Rows from block 5 of the text decoder, named by matrix and row number. Rows with one number belong to one attention dimension. Each number is 500 + 40 x the weight over its row's rms, rounded and kept within 0 to 999. All counts start at 0. Numbers have three digits each.
# q: attention query, key and value (stacked) (decoder.blocks.5.attn.qkv.weight, 576x192, the q third), inputs 96-191
# k: attention query, key and value (stacked) (decoder.blocks.5.attn.qkv.weight, 576x192, the k third), inputs 96-191
q.25:470395476520470548449471494499458500484575467467503576513510457486510450555577412517477416466440415507523489468497456518474499526513562500555515525545583509494486468491479533566545530454459514533501445462601522451527476527497524515513498492473411514479609480537507507469471509509469519561
k.25:517477472482482523486568511465482515461548506510509468498429455527498537490524455512492404466448509518492587479545525519538439446513525565465509563508494474546444499519485465530500553487482569443461532480574475515441523479525450558440493441440471468495520557575579449537486427560529519462
q.26:521559453510538516497577519503525489575484527501474493518501508489522450480517596541510487509474455477432481484457492540556538508426428495486536527533498460478486451477425573512394550512499475493496553505485529418527444577506556497559518473530384496473581430494555472458501536478461486446
k.26:505444495489513550465528562452501427563485519509417426504508495525465560477522453536449436482477382534464504555551504478470526428549481550500509554496531507491526498534628501470517463501467519578515421551487453498535532509534474538516612555447466586537471432500507577524504502488463541460
q.27:516539468505552534617601559466520562550413426527487459516488495458472516463564477515464463535507564576531493513525516513475526462568420442513526485497494437475478535489500548442421485550492542588487469504398513437523504518478482478558522539503420547544496471451414458504495481484438433484
k.27:458493499509540552423491487481485491524485437532495447562509505450484546494540435577503489473536480491515488495511455475563594525482516502529517520441444489488522454514530527490461484510566481511404475497449477496556435534536575488543472461436523594488489505472559446451480484509513511593
q.28:511519483494544532502482496469519500479543491465436536445487505514507529516463542482553510438452493520475535559474561440497493441492474439546515575505493459489446476576540467486470537416482557509493464512525484544442531517538457477505446448411459464579537473457473515540482520517546547493
k.28:522546517497505468454551469472543511444417484449480518500427517467467581466499548526528507495395560489475468558529526515454466462482536479550404480516447430523550431568513463501532479560462564490484513482492508556474554528499454500451483509496504494559511490550493493494525499490490487498
q.29:588562479471435537465565508552535489531512498510491385557479511462552530511553432523442559567474505543525461486482499577620558479468528382526505480451555480558496446457503506538510527511386451383570528490530507497508519483540522469504530458427489497558512523501562457471493465538484482436
k.29:453534454487502487476462584501491515508475509487442457600449533539532439483509525511422425500537525536493472494460477508524520485587468511434523520482529461513514551497444545431439501499550486529411469444454494552478456519525495513468522557537455484487509523528522457537468487460537567455
q.30:500486502567486545415468516543442464498558534563467483548532464509600426448484487529541468514452443444534476525453534588496532565524510495501506470565518565500487508483449567521489533404520476456586467430503539432547412563550526474515460495580470450447541538495523472483450467542439504523
k.30:513437505430471491596552582451502539497511539522478501521521433553464457503499420494510465530473512489533507587547392524499522431557466547499514521516519481514529588459567496477531554491523458587435554557480470534493503475420494581455501417465501484526471550495570519500477457519518494440
q.31:447535502425545538487469493424500434458564521468481505440488473545455510422504410495467511490529505505571542496495456468431502523537506568476535562488481466460450496572513537544562480454535488524479447491507496522542470449382561563550482471450515592471522525503460469455554526527462547486
k.31:548489437488535546478570456511492481484535495492529495425443420519492557505432432547504548552483522480506542497428540489471485525473475513499597445472482547532480461548487475454527565542514547426505512559488473515490552509502506505513482467429472525465557487527463444456583447504438513523
q.32:551471640529560512552458487515467447492524523505462499597479456480498478509478463548491492490549448543567482520511491506479543455584558507538506556521472465560510522511470480476494480492520481579535463507500496468518424475576425503486550468521408512487509520457545508539479448450462586487
k.32:462626501512538469495525543471509500529550477478524471480504484516503427519427455482478506485502495474468483522571460485550473520507484489459535458520486444484513526500463537494529574562517561512500573529460388506546513535506465586522458462440466523474485512545605440459480458504494488580
q.33:532545437475540504515502548471569469521478499451559491536498573526500538565477528529456511592475462521517523579464502428490496457510464474477442487444483462438502516452423546497510417514545541511569469488477477441478480468459545490496552560460589494499501476528440493527522505544520574480
k.33:507477473456468540523464490479463510504521519503489570493471490530443513487489521562551561529556531496431501508461560531466453520507470481511506505522517487497479530511499432556509448476522518537533474522481591459446521532462498462541496571582498508505496437476433538487569558456484391514
q.34:534549467528506532531564468511472474463513539472522531478418420578587454518510545558514505491463452486447478435497446607491516550515511530505511473524483503512522568443589538505486459513430508454433510489511482482516493489421467547477558472471510533442527457558511456457538603523494488566
k.34:487571543467541474533552500570461576450438532474537358460445445520611490560511483504486487525502531497461529511531458527499446495441515515455453512520535523429509460493471529474529545405501442531465522543478469510506487470523531530511498463379547458470540544524522465461498523521505563532
q.35:503452547544487469541463515491442559510483524530424538517527514552535552571533457529482463520472479527438513442495470482451486491510507460532569523616601506487456507528526551506432529503493488500501505458497571500487529516515465502457461442470439532513560495491517460574461469536483506478
k.35:486494553508470491494523564475457617469483489480509510526496507455482503522441491469507463502502492507521437478546494433536535433513507492515517486473545462472498459514515512472521503577551489478487509488432373487492487418436495501613515474456511485520497545535528444461463483480492568539
q.36:499513524486454559514445494484432503539502531492384542553483471448539488560532541499463492456491487524526483476542497484480519472539506492588569496541526436541486482543558509486494470466457394539505552503521530556519493510476509468439483391471503477506506516452541481455475455537451514535
k.36:532543457505529533511554561501491586506430466472561439474498463474469521505480497490452450494512510496409518495482494427541495454503548472447550499479511461502538443473486502402526560540519493512515502482431481476524510467511542568538510553443466449497499480508534499488451461486461558534
q.37:502423478480512510504451498479474539493489487583503504520531524517504525494462444439472431485521561525522470531500498566492603496589517542492520597607468472552490590517526505513543518494528510624526454515476517581487523460467574465471527466522450494450498498476521506564453472526449493531
k.37:498529455486516503488446463466444496549492469538523547477557468523527501513429497467543498451583531434496553425479522489491547468492531513494520544495466458504533547461460457482495526538524535495481513556505434545503438461462457587512444428514474491513483527474579409480473470537485559549
q.38:489604509554542502468503477482491489460520519449471523457521515506417543503478519531490511509522519472480480418471482449562528486516534509478494454484418461515445499474492502524417461458483452465548504488439508540533478540496532544590570491541561482457493485527492512467541561477543536524
k.38:466540579556555513568471526516537524469427555478475449496498487478460514540489526525542457573527486517454472515494435493476479543502456473573532513481518468446480471497463582436444550485509514539535476503499552521525500462489559471523496566545525535522465483472463535463538523534524525553
q.39:519518543525507461484435522528460469475513536453485532537476469540503519510518516473572543565464387478469490529445500501450490488472483484475405455515466501441530544519471534581510476478538522392504508505482534484457441430500475522572460477448549487447538546514535456531489531513564550443
k.39:511483529559540522483534515557480536462579513509514551518459442506491417497455508468585475434454516502463469502467477547502395553407479502511489466503548488480463471520524499522503515558586553498455528512506487488442518468502502406495455532487510504499550529561479490495545521476487539427
q.40:496553466526516511480499556489558447450493525474429450448500489519513478458533524506496554511560497470502530514464474480538510474438585538482482490461449510419522415410422461499518562466520518557529473459441585480521425474551502524501499497565489484469483491458560549443515538438535507492
k.40:485541513509447492479479487523511475479537522465448520528524580502450500494497486482449562551522530516488504528498568536478567595505450436537503433477440518513458514516537531527527547478534500460518541503508579495514516530518562466437519506614548521515485435422475531526500533475540461497
q.41:517520461556521503535554571496481592533499515463481510505545509546479442541499451469482507528497517476610538504431431445441477526370484514498428466493518530451594462458442507543452546519523546548479516469530514486483484530469539546529484458489467524435471518486515484497497500535533511474
k.41:514438532394505483470469492501531440450404505430520494477516543510499531472522498467476486484482464527536474535546534503456557526528492442525571540446434429499459496571572472451524468466575559439541522517544493595504528513516469465527537514540539472567486453522453519529479516411491467483
q.42:490458543544559484471539496488511589465479460441530502571495545503441544471478491451435498517501432463516510522467456551446507498478495544444429533532530433464508487536503479430472439566524564483473543499521487534487489506519552550558553519540513518447418519580491532506527488451493519481
k.42:508474533554523489514467467478472441583446476498507482456538441562486506518506495481492558494503449518498443500530476494463465472603449509532540529509433518528481525450503499430466484501524476541509492517515471548448500481462486495439542475479455440491537521495502547554499503574467505473
q.43:539483483465486502475577535531525495433506491533496483460499508614399567490547473477487483493508507495470482528523504528560516470514506472555583495495416471560456518413488425465475548478544491523435479492460508497525468482431467513486543516509471516550511550484448553485577602492424547554
k.43:512483494507443550551493444504424486467483455474533456533515610552582504498547488422527450521499578457463533442502479563463528463491465562514534491506499522507543527529470532588537510519458488443534449506423521522517457472457524496471475410491512527518574428510587489459525461495465504537
q.44:509543530445509501448510510488527530451469515425494451535405507466521461494515540529458509449538502545531497541509447529547485461448496441525591507429452406468455508504508498482497502495508504563573497462531508513507514480567528478478495535541493536519414534521514526434545490457456524488
k.44:533582458455488563418484500510496551516553547462484413449475522512434498508468543471502507530471578470475500475430522563537488514565521517457514442490460513548541522512518471518510553527481487522483533467527534549549457460456576501483481473554470463497467474460515555544507519497446470491
q.45:464541584510449506507497485449507424482481489473470537426483569478537600488404483491515529572516447534519563532451474450478448461490506483494461481502492512517466462536497503512500525539439507439546478589590518512475539474493452412437539493439511452546507538500498498509544477592565568475
k.45:545471509530519534422502497562491495477524489523428582544487524500463443476460564522532544467502545475501473531428509482434428485497495454549463510554549519527493495515442476454515469542477510561465467527493572488464553536531474462458543549591459465464431418487439511497565489484505380488
q.46:515517478475475512461528556485511520508491527513520528405484474532503475491509524558500490487499576500392531469494496488551588425506445452439541565575439504470492577452518475550509482509459455489460457464463505525467449483503480587543548475493490461447465468516541424521474551421578468557
k.46:451546471548536500562500547552553533488496539456426506472437473506545549532470495459557519535579529411542445507528473550511529483439500507519443529490546506480458513496529487530490569419545469446562508508529515530481488485473491486532511411460568547479559498503502410479572529525542556537
q.47:525540495534446432521473586513493454516495526463465495524485501516517523532466519457502506453479632519569489471517520433534475472495483446481468441391566492524515453490450537494515549500455487527490469497492468495520515546515499513466536436489557492506503493456477492512490530444549389488
k.47:528504552461492482527496491533545513509484553515505499483493524468471503419470527566548530433465577502429535504454557456522500540476500499482470522416476520474479510488539499546487482458445435470586512583527537469574544505561502493555550573498556523519478483512426524531583520424429472510
q.48:536491509566565452470469444472486485416520489554515486461483534517505575514536452541523490435452493518505512501566520483525501486492494440504503522521470493513550517564533563560523493521538449552542553467466458555547588517515505446479505477485513538502440487525485456554475525482486477479
k.48:460464481461524483457545496466559502501455598514554459491476442457469541436463509554507539479510515527400524509544502478564439460487488515528477525484550473485464441510469533517556430515472506504491480492541462533514492535454457548510492517530529483538407531479457533510526440436418492511
q.49:485465475474518500551444553491553520545504516439462553518491506582448501499444543480401492471514507499483436598484542468570460474477470495544467538498530445511455499451509403505555496478433573555532470474545500521475562513509462538502496529532493495530586469526514557461510558477509483498
k.49:530485447550478519442429507507509473497541577527470490459542514530491491537468507448458556487505481463492536418505458429512556552485470499473543489523431466522554475448491493443527483530470519505521507447471509474477478474559521485466467566589517485503508562422466522506519477531546455555
q.50:433532460512489467506428475533484437424487580504580534474517462522566511479438509451502468455558503507505517500396486467427399545496497504512501519502465429538497543529432436531455567533556558479560445555519447516520538532532473478502519563507560433524483451491489510571486446463548533464
k.50:531500536447447434509463501490436532498459537493497534503535516506480528561531482462466523494538506474518535459425502548480500540463534471590509523497529425498525460512484527466521508433539465521464517544481545531549493462456522471508557560564525514530548480478423595467497485470478519493
q.51:465552579528432465485500463523531512501449464478501502539464482471511548499445488485599533452488608534491488527501516470515480470468478504488477558458479523493470536459488543453450483548536529529467496486463500527497488460456544507409503575599506506511485552446400491571481446491523531587
k.51:483484471464522426469526453451501425560552522472506493533572525526447532446565507570512499545464402504526532450436468483531465540495538552541473528565508519539518538450516450489516419465484445519572544459491510513511420555421519571522488475510445475482521475542476517529510515492459428480
q.52:544435506482580524453531488467506467584402498492525515461528508534439558489545550433524494523526482552467505570487530462491511468480423540497480534472450484521460503467523515415504463456506444420429508541446458570488531497487539439452449516458492494562440453387533544534498447481493487438
k.52:576459511538412453483524459482455549572483506511497507468551591497506508481503513512454567497475439533453489490483499478452520485400548493529391504501552496413509387428426510490441458500468476534567477554498523500569462535476486482554481500578508558534576492471419490487511503547518488490
q.53:555598566468511429572578539420521529490484525446580561583444523489483465539493492444527489488499519509452527565512490484498459506430494482430518508519446484492508500472504468543485442539491485421479548498506441488471507472481511448490480539481511473502525481482496494441502473523569534465
k.53:554541520542500452517472430475503527518489510457463528434507532519558499545530570502538567577529502541518502430508540479529462502468513508504523446531518522462516414433489514515471463472438486517506504482467550487544420509484451497467545507589436440480496497466478566512525579433577468507
q.54:559529491516444475546465539493543507504501531507524463478501498518526496492465496455543427524473495500441476458549458567517571515489509549476522553577486479503464560474487504520546515488544472492470520444412441553539433480477528498418458503547521573541517532550520475515455471526469514471
k.54:531523492521492573433534491479511516464558475520516475535428476507491524501523457555476496461554546499426559553529476565502434487512491493453513488463527551531523510465568456488563447517460479440490497475519505493429503508463505525465487402472502483541496590593503512537513520439430473433
q.55:473417445509523417535518499481547486549552530477612565436500406494482476510505506492543458534513524418541470460525468493462478525469449466532487522587445426510483579571449496572495552542555565514547478495507532463436505525447475487517462508508458492461525446519460442499515545551509513533
k.55:450515531421485498501450515482489489480495501506470479497496530519458593515465429455519515418605447552506509529452567506518498538448488476495506451444554526520572484570486552470522516448504495489454439482525501480440515492520518522515576410495443536487521537529485510571468462462504514490
q.56:537503537569577531496525524529487503510490478502525536568532441457502436493527481472479494533480457492499521468466447468498478565574513567492477507549542522462537531514492539542510413572414483489480439513395557459490471497466522559483516519517509461439469538491491449598424540494477482497
k.56:458543540468519506471572507519479432450467439421487538552488435529484559509546454498538445544452491520480416585448451533521519434525453547516510539503436564484505521532484488526456439451498446474449483505459497539520443531517572520479532475486513513464521480494459501510487530442511532439
q.57:544445510460515574502486559582473541492425478539478513561485505473503526546505426522443493466492466498559484537536562482444489517473479479593453524502573580467455485436539489564475508498549525470493498537473499493506533531504452469545609478452525491550490483432518556567475540447464447475
k.57:562503470509466519458445561479572524550511565406408534532506536438501476512499544566435527474489495487459499469510471471509547469515505510538505526517462514459496526458431475508412532492518450486478524564475481469617493495470451483488459468435456539547573476429472472423504518523453586471
q.58:511470537492489504522434519456517527519584540556484522526540534488468519506385513503456521504430560523519537507500583471502495485469449495577521453483501497506479458490416537402528575450562512564467499504511475524462538460510533466458460569528446490555531581444430516546486454505455544508
k.58:502468517449482528443482490510547424582519536540444513529579553511488490516503460483559543443522508536393507460487456427514530507506571474530510507563488494503542484514514524474492509579510515495609523481556539509558500542460469546527478522603487513492480444523458579521490534537484485500
q.59:448461584503474525446588483546434496424481429499459532491454489461491510503523511477576561455507492546521476599513540493474486486433561486508554431466454527532438501490506547465526496473484558519437576467581487480492537542443476484461516491538479499510502586502440478503557481486456457445
k.59:480580531485547486520487464504542498561571596522462477509492492414501492529443469532485560485517492490490514494495485492550494479407473515492438532539506536475475502556464506500477472511470520534514510519525497590586505495478495501519491449442490495475455492556604452513410496552495500481
q.60:572503523571500516537499526505456627511436467546564471476430460504529477596444504518504495418586513503462493444520528525513558466454547465530528564572555504504546485500556518560512440487531520507485467481488523517456465528478527493418482451560518523546515517422512453525466554478533520503
k.60:511489425511482492528502549411541437429504467466520499502455488480437516498559501601492520575486504496513553536538460471603506435477542547514517496468465488492550528507426507545522480471437482456522541491554441509495473518512538605419488499427471483473475522538555532480466490498544478480
q.61:486449547478458478430600471476435493522506547502501463442520573492520504463509530574539506493480422626490488426543493577396548548442498486568519530483522504492532490559548465470448525513501492403510514486573545453560488526515499503558478455475489522537539500586510585532497533517446563483
k.61:536521503515479462540442546468505492514473501505575473498433501456513511517469500502476453548538513494520547554541557591479533450567518402449568478522534413500524543526472462487521512536466496465509505485441471513510473445540420432507480478439581495489487505529581437526448459513553497513
q.62:469489498484479432373549479572462531512477511485477395516542472501504455538493533558484479448510505467552517519569483491436544548462486505454541487473460473459428451520443571459520481534563554492470519445508475529542444514554486488565446496523512548440440525500493421436496517557476437578
k.62:487563556512457458562523501465529546505459453526527513510541460533460425549490482433479497500524554440512523559511562499500497441552528449520456483488545508527504533528509516519527531449537567547473486511535523527486551520499545571492536438442463547495468452543611467521508449494470529519
q.63:464485523501495496512496502411554487531444473468534512502523569554485487506497527523537557546504480481517485541397513446512472451499437510436470467427443478471513534529477430464506483506473492544485503529496502541522499492524505579534552478474439540523508475523493594486524526452474429527
k.63:499416484549436499542416466519438555529465479517520521460564523513542437490461609441529499495500487419484507451500493520514479549507488503392494503510500493519545452474485460518518484502524491549569538520459526468425443501538534504571471577601575507459576468432494463480495599476509475508
q.64:599490444479553510603486539523561519506511541557541483478425553462528493472486548532400526603479492496549508554486493541497481498463519556503480508475586442512519527441539495415551508515468452494509539457530492502465562452516505484451473485513602479559502499509485471470523468511527516396
k.64:494486546447443445493507522481465510489439512464488461531510635474493516480526537512479540466509509494461408506513496523501560446483490506443550527511453509479507461493453456477539476512503489470525516453429561467512433441519503475556505505618511511478530526493424639461538527431513443529
q.65:541466447429482547478490534534497499450551384498535408463510544463550521516476533494581549523540550529456572525474506493458432472440478519497476424492528496533562461528460505468506529471533446480496555496555488468469585543506466475529503457473520545470514512478450406476554466484585404517
k.65:548573509489545537494482431521503538440491500398525520537463581427519452493513534583532523507478507492456515513447480540553444445493567408415466514491447524474546448500454461530509507503506508462523439480522557490561491462534529425545501560486531469471535445521427532470561574447470516459
q.66:555460501553400536561408521562456457468529423539475597493473512533554537499443500467577530499478503427447489501465495507545520536492451482519545504503442532493498533496556484512504592503494536436563504543577434496489548539496460447426517511525513503528508451418558473541513483568534476430
k.66:474452543544510519426453514476487584490510495503510439513476550470518452466481518506489585419516466487535464450508495514502507526538515447478531460521510497473546512434464512548572478466519603486576454448415524458493433561523481493549433528563541461489508505412462579502503517496459487546
q.67:517482468508538471491466512468463476502529462513528564493534482542460465488535513441506493448447497483429489465514459473508478488587511513523541553615503474459546530484476529447505497576530536489420501517511476620461499493437478527464505461469461565415581545535528480477470544494512514523
k.67:493580425446436552516438549563570464505514507439529496488452502558519475556438522466511493587475541462496550487441545546520522523528514420491493511550509453536444541505467474493537554533533468494473527562525470551491501529462437509436477457404481425515530533552574433505457531582495527495
q.68:565502526462510455489465542491531446507500521454451490513563581534488566496523540410527496529496471459503497549471551450491461501505475492476432452491438520564459481470485423471507522482549473510480538596480520505455456486511567453460521505532490433496527522448461540510517525464517508517
k.68:460489460491519525487526497436561484508428509515513560471511512452467499499507503536537513487515521470488465466483514505564453549512482524520495514559508516518520479519462542580498466462474447476582489436436609474495514491480506503543455599668549449462496463533350551530495508485487468495
q.69:521526483541543564557471540511506538398528469498525428466458457439592582504515504462503505536488505422470491544506499510559480489497517488444506506419469442495564456608482547502578530544589455448561474496465508520506494479530529453490482514457457490544495478482508541437419558565420526530
k.69:466416480576467566500495556529476565494515410450559533586555529481538540497565515443514490514502431514514483472477517504476482521528512500538494460407528527530463499513477532471545596475540531486509514497456505481505458511512545531476499543490552532527532464431491502510590448451457530534
q.70:568495516462485444502505566473509536474452432462559569484485497505446549526491511484503503487553488541516455572476483479508527463519484531548529561502485437582451518478520467515520428549506495492499524480509483467457491466471558547493544499469534481564453598579457557515427458473485467492
k.70:438487500449434552493543512522570490515488578521435545510519531524456451493518476550525460449490523439563460460438511576499481534464505510489484511506508493558478482571476477541513556473556430548536486535503550530549532496513548504540538522544456485436470453497485521441534567584427494492
q.71:470509518490504512453466431556558515502495469496496488494603487424480568452470474504556535539529484448526553473481499515465412501473467560470434536472483466542483488499483494512514485542552476517515478594482454499483589504506526499592541549472490485482506481473471491439547476487506546568
k.71:557501510493557465475528482511586502469503491463560547574471526511514517470519495545497503518476520514487524536377487503495415439505531479475439486461492578524539484505454446543489477466431514531565503502554540445526526507534504483496499595574502507419507434547356543582554561447514480447
q.72:476511535523461493578472535526469528484512454472520491567538527530455584560503488464502525459484494508516509531476496424554515465508486461506446478467460517486472503397478477506564504456541536479521477542518516495427481514520476442492536437469564482530555493494483473486548531535596494503
k.72:479488497486574504551495459436506580517532538430485445467533544506483453527513485547541494438551463471509466431547479609552444467488505466503474520542578494472504480488455603567519445484512490561538445496478570455542537494469469488533479525590498514450479462545424532524524518409460445535
q.73:471536499542497576482473508518557448548509435497421588462567561531517505500477431423508474477478534485502531525496455496482469493513531465505446459540462527498459544495454427452475544433492537536484482504497451495461518501548501514493484523455469517474544514523475491510398483588475549511
k.73:453470527557535449476539509458521505477525476447528564460555506455481505443491496461551514511489502423478471472499536487527465459522577488447458439527413541563535476471425435572548460538447502522550507497482483477435466524462511473487496599550551463449484482609433504542509578472467459504
q.74:490492524468483515491413519474518483509545522497482474473482549498538524529465480472473533496492473460486502504492476491474460497458457568497480541436489524457492405492443487485472538451437425537533506463541482553556472435483513532433468458505446535541523563461545530587496488562540489487
k.74:507434492473498503524554541520481502533465511580524511465565586375552475502492504533464501534469518481516462524486552468476542509482501506502507475523491520492465509527449517566548495515508456493560491506528466550524485490431472468525495588560532521517480446523391554449455461531520490425
q.75:515479526455583517498543472543515458441428519576552425492488480459515457541512482517473507491525535500446483511492532468466479491559520469527495453495601515556502511561517503414497472558565515503478510447504527547530594532534512407445525543506491524591482515527409561535447506495377441508
k.75:484515499533427543548476492523453474494504487505483551510565487471505488511465507432462474457500540520472450524471522478534568456547468495468568539479465542445518543492467459487488472404511542501532435540503476502489468461495587488509536559517550526494506537432471538461521483489506534552
q.76:447498434454493542493510548438603521625517528495412530455519559411482540469420556492499520494508513528525528511451481442489498482490478527534483492468518392484476462479394566488473479454448433575461515501515514507491492529471501530484446544511447541447493476502464497482517559483522533525
k.76:522573512465456510519495474485537470528489518462471555430482511499517557476521452477513538587491559432453501536471584444526405512462477503495516480461415504582496492527538456493496485576477460528469528498542482515600534480546560508479504540575442552520445442517435558492462499499515457409
q.77:521447559483442530481403450491449468536482500520482529522512494552512544531469508475494565436496488497423524474486506454471499540414471478453467477461500512479507475508449474488608534449484514524465537422467505484499535536503474508535548521536454516490528476464515518531548520524485495570
k.77:537417471498472472481485493465502463498432522501513498483464522464495511494456481513519479522429534512488484508457557424502551528447552435513507526474523491507501521468507515554484470490504436518551456477526486523512528464419461464501570488520507442555495431489430568562512531510456470485
q.78:568527469501508524555496565487521487518530496542469505516534467457537468489423522447515502486512525487490562536463613480465536499541495483528486512528477424572476481534486492432423576529584474526502496544516512465487535533568482434498556502520477441513484471437555468622429479495416574468
k.78:477518464529521527478494543475538481443510492459453555493504512495424478475532508526447550542480499498518473514505479444536457534541524467559513437488481451528496487424475523567604433528433499519504435512480471543509438525487502570502454533520573497536497550530447608425511510448478533481
q.79:506546486482467486422503496532496481479497518489518534512485463524496520512489457533530496455486539477448507453444483540520557455529501450489484520449399517542537561540484534547430496481455492553601443514509486536538431492484572570518538458520419505479446535478481440545490456463422536502
k.79:498537484543485525511532523476502496508523493574562531515484400512530535416464487503494534518465542541517577521504518485555553531508546525489473485498514509577522538486592480438523540517456428504490515487554489514495503493492481507494435417407509486467504521492591445545510430581487531488
q.80:529517558530487486512486518482536498457515546495481523488494557460461525497416539543373557577487526535501537540515488485534468457495496513506428459396576491521535453457485486430510538506439487570541578481549586484484554496520519485495494537489490502558481466499517573525477483486483497463
k.80:525447504513456556478470505427478475574510533552438528531566483488517496519491539484501563500502482453477521470545532446488628534563461538530561495471490463490493508474488530538470480457523522484510503513518485479525492430458547520422500560619488463493471531375497567539533557527478491504
q.81:539423499493435488421478482512539520515507571459533554497437488549421497524504446493437528518484528468464475503499463583503567492479510470465547507544451469546450456515419487489455552459504563517575447416508565513544497483563540498432493493533475545445479533487481499516537497524479481489
k.81:525463535508532559543527442457575573428480499479487490479419547465464515519412477531475544522507483567432499486602552519489457490508500449462499511512524476422560428466593512503551415558456547518473534484476435514430547465471481526517490492443502524517433449600474468524543435476485507502
q.82:464475492495523429518500519498530560444523531460507424527474499502463498539465502531507517514508521530535568454535447549495525440471490538466446499406569460472557520497470479562510549485532535523498527506490541551496451446444478584521497505461494503538475541514478470462521522496489547461
k.82:533498494534467493539453513577497506586561541462517562528515493502573557517439497523464468486565482461474541525469526502494559472519455556464527485502452501474450520517450437488552458466500484538499481498472484449514494480495529479473431548596452464507515501434435542531426573527549467459
q.83:502473460544449533426520448497478471532530462561478518486517504494495537501593535485489427504558510494495430399511436590522522496462503458516493533540430563475536517516520524517440489487492520463482471460545522491531422494554489566506547405515435473471446652471552530526540497507467491529
k.83:521530516511535479536557447510484493468505488515510482431454512465494558493535491618507505475502524520517518497506484492518507439467513465458439487453524540474505437435514452459540481435462473493502447448505514572469586542523445437498480456409500506531474502625522437474525474441565460479
q.84:519512534463512517465515469484550510546471528503481388528422483561499515412561502500490531469366471540441550453594481519531518504498512492472494536461511477465464481486534555501523470510425465494469527450494473509477518520487530522565445470476481525547449493517480522519561486455489427435
k.84:497488475494541461439535473462535373430526522413423419501472464457489474391486481537483490510508507554542501531525512498517514434477496463550520546541470504450506529572580526450520503505446459539435476548521482552521482512482464554440528539430486394524488499526590470435508539567527537474
q.85:498451505496433480552551480503497513469516498506481589469441463513503498471545507547465500484396498539431436459560459589517488516537559551501506506552537496503549441442518532469439476538437462524463565450493601432504524542493473489467495509481448484474512473548543566566590546512487504480
k.85:497478551573425571421510533439473460517511516512485523502556522463504494531493493451453550562490532522518461534521516472513573507468475477530532501520497529479463443513591500435525511431499534458491547479481408497475566517492488437485541462455441564527497505467563536523468485525507454480
q.86:484470463452545507467572539502518460476464452460521468495450495504508552455570465542470425479423567525502530473566469517487546514554498462585566584499515501570446460494563477401488493551511488535450416549503473499475505421507508537500480518540539505533420503509534499532537485517528493470
k.86:473496527500583503485521482450548434507490464485499467480504475522479458459483493583502467482463522548495484537560494475525453487422488472515454514536534502541426452523521516532524592489493550444543541431463559476504516449513416497480538461518442491512534524543573547549513514525515449502
q.87:501533526459513451483514579502455526501496495498535423535441525499510510511546471465492497414510479530480471595588511543481497508534498457541587486489549477469499444509571500509438501501498433445464531482500452502488482447497505451482443420534485513569494524522461463526500466525524516395
k.87:568433441460486542499511551460514457501480481535520480497492448583490551462476507543509514566422493464477502529505436495515462517466471599519521556504537494504441551464522485493526595538526506491474530499540441528476495456481467576465538506457411501511511511479556489514507493565408524486
q.88:440532531494506475444551367525501571468487469404480420470491494419616461487547525526511509530521501517511487466591499547574498513501489468485479506524495550440530565519499552528573525444436493445492516469512479498530501480490458463439526480486514455545436547471534452445542516524517500504
k.88:487462441536524509463482565505479461499534537525519458472500509525448487466557496478441514472530519433514497547414558493496461456539535478494504422518453553480483518445477443478508523481485440513533453464511520528485506551489476442486478481526513424419506514536588455562476504476540419473
q.89:449448438470570484500454519551515479527516498515481519485561487502471465402457510471522484440465511495526514462543554462467439526534474557488465591561514539444470506524482543579480537517483419530464501477534540509491511494415548543481502520532445501467497480454474478536472489537465470498
k.89:511509526521524461491496539582453444413539460475496526493467476519520559460496493424485453519540482547524529501508533554441438457570526520521518491515479479604501547509598447468498518522426552467505488509527475480465554524599514508508517562416543513548475418566552449439476452515507560489
q.90:505540512458596477552515534517496507513494434446530503440531513536518503496479531455548449463510528511452516497518498494492478513576577538524534515443416465486484508577511502489536482501510446431426532510437484523468526513445505482514524566471628444582489466546426506448473440492455510531
k.90:480506470504486460477490578538525443460473454492456548601518494515514416494560488478491498455482457557557521548455524454475564476536570509511480538498552444554487509481451501531512476471494475479519466541512530470548457557546498567472630497523503544474588534503532568514459575507550517505
q.91:509533523504501497495531401496531498458523499486473489548527523422556481511482485514509579510538469566481533526532515439459571418528573569487518385464498475483500468472489566534503418543493536422520535505554483495496494515487523516463495497474547462506452471523491478380433491468491566492
k.91:455494519535449421509511515402482549493458476510521487519511443440468561511545488461454481551522539411505535517457526492498515430477429491500501470508431513488479504486508491552484495484528402505501512520500455546476453547481536503473494562546515509450503515380489506554492554463607502467
q.92:473512431531492458477476505481463511445489515466434531537408449430527460535511433505574505416486561490520485499536440528528510406477623444512460518554553557472490461483515494509526546499457509532537475421571516497487527532520522485450442543498535437526496556553513439516441456524581526472
k.92:486493545542537468474503495458515558507504513497539464487497446462453466464489513472437478498478485535486542484580531518490461533559514565453511513513480484475414463438516437513527502554438500521462529473496385547430460517524471496566545535469489510522447465532562447506477426494464575518
q.93:486472453510471512520493618480410526527574512562552487434501488551461515493510459481497497422469545433542437513542545530568472544404474492568545488551483498454548515495485480517533485488517495487537463508486504469458532571461560510573420478511456480479517515510537500521473541564516501539
k.93:562500484511525562494470528587489459464499468501460511511397493478561478468523555504474483550489528581482521519450409581541580530492512503478567578456493485493497557540513471439480517528469503491493513445502495482494506506558488471529571457375461527539481486461561454495507413516478512532