From a checkpoint of a small image captioner: encoder norm batchnorm.
Rows from block 10 of the image encoder of a small image captioner, named by matrix and row number. Rows with one number belong to one channel. Each number is 128 + 32 x the weight over its row's rms, rounded and kept within 0 to 255. All counts start at 0. Numbers have three digits each.
After each channel's rows are labels from the 100 images, of 14848, where the channel reaches its highest value: "patch colour" is the nearest of a few named colours to the mean colour under the peak. Only what is clearly more common there than usual is listed. The data: regions of photos with short descriptions (Visual Genome).
# convs1: 3x3 conv (encoder.blocks.10.convs.1.weight, 48x48x3x3, each kernel summed), inputs 0-47
# convs2: expand pointwise conv (encoder.blocks.10.convs.2.weight, 192x48x1x1, transposed), outputs 0-63

convs1.32:131177089133141067069131103119145123132130178157147136117172158128129123120105068181163143049111126145166130181132146081093094107141086173153114
convs2.32:132078091145208101076090164149134135139149133135136191166116111098101106082188070121121087142136103093115122125112081176058147126130149132076132088135129113129127148079162122018132094066132157
patch colour: brown

convs1.30:165140176112085171088166062117079101091137133156098140149144151126129137116168117157106122120162088112134118145178124139149091096083128086209069
convs2.30:113123136101166129116103147212145116164128173155164226140152195154163182080093151137120124113116076068121127132130105134136092094138116148115091140146152147125185166172187152105095147122138177
patch colour: grey

convs1.19:150128139138137116124151088153047100105144207185089128123093120126139131161108113130102110133140159161112082030117129130117147065142094144168112
convs2.19:205088117173125123138149120124155123152140099129153139094184161151146098137106104134166076073176105144063114138150184126100130109177173120130118106105121104129179138136206151089140073143151113
patch colour: brown

convs1.43:094143095091075149148156069116148088128107057155124133110139121136165154130089121127119136132140102146134181116156199124082088174137046130086140
convs2.43:137126176097147099145018141155124073100129174181081141118115107137109157117081117060112117087126101139103128145131114205153096094100093162162096134115174096138129124131152160148064101129140081
patch colour: red

convs1.6:135116155120104102124145159037127097130138087180123052128148045202145145148162136101135126113133111122152152138156120063107087123133107145144110
convs2.6:115069142039165135181112070121133082087127119165027141151111111158173139174110139069114130087132103116095076176133122147132107118162144143114153130137193144114171127142124169140205158150156151
patch colour: brown

convs1.29:136152142166138148165129159112064086124168113085101138068074146123128173167153134133090113120144109118107194070170110172102130066096121105125089
convs2.29:140148151130155110170141127110102172144149152114109161129094111151165169127073061139133207121134111111085092155140121132109079133128144102165127150237158161138128127111162102156128183136135157
patch colour: white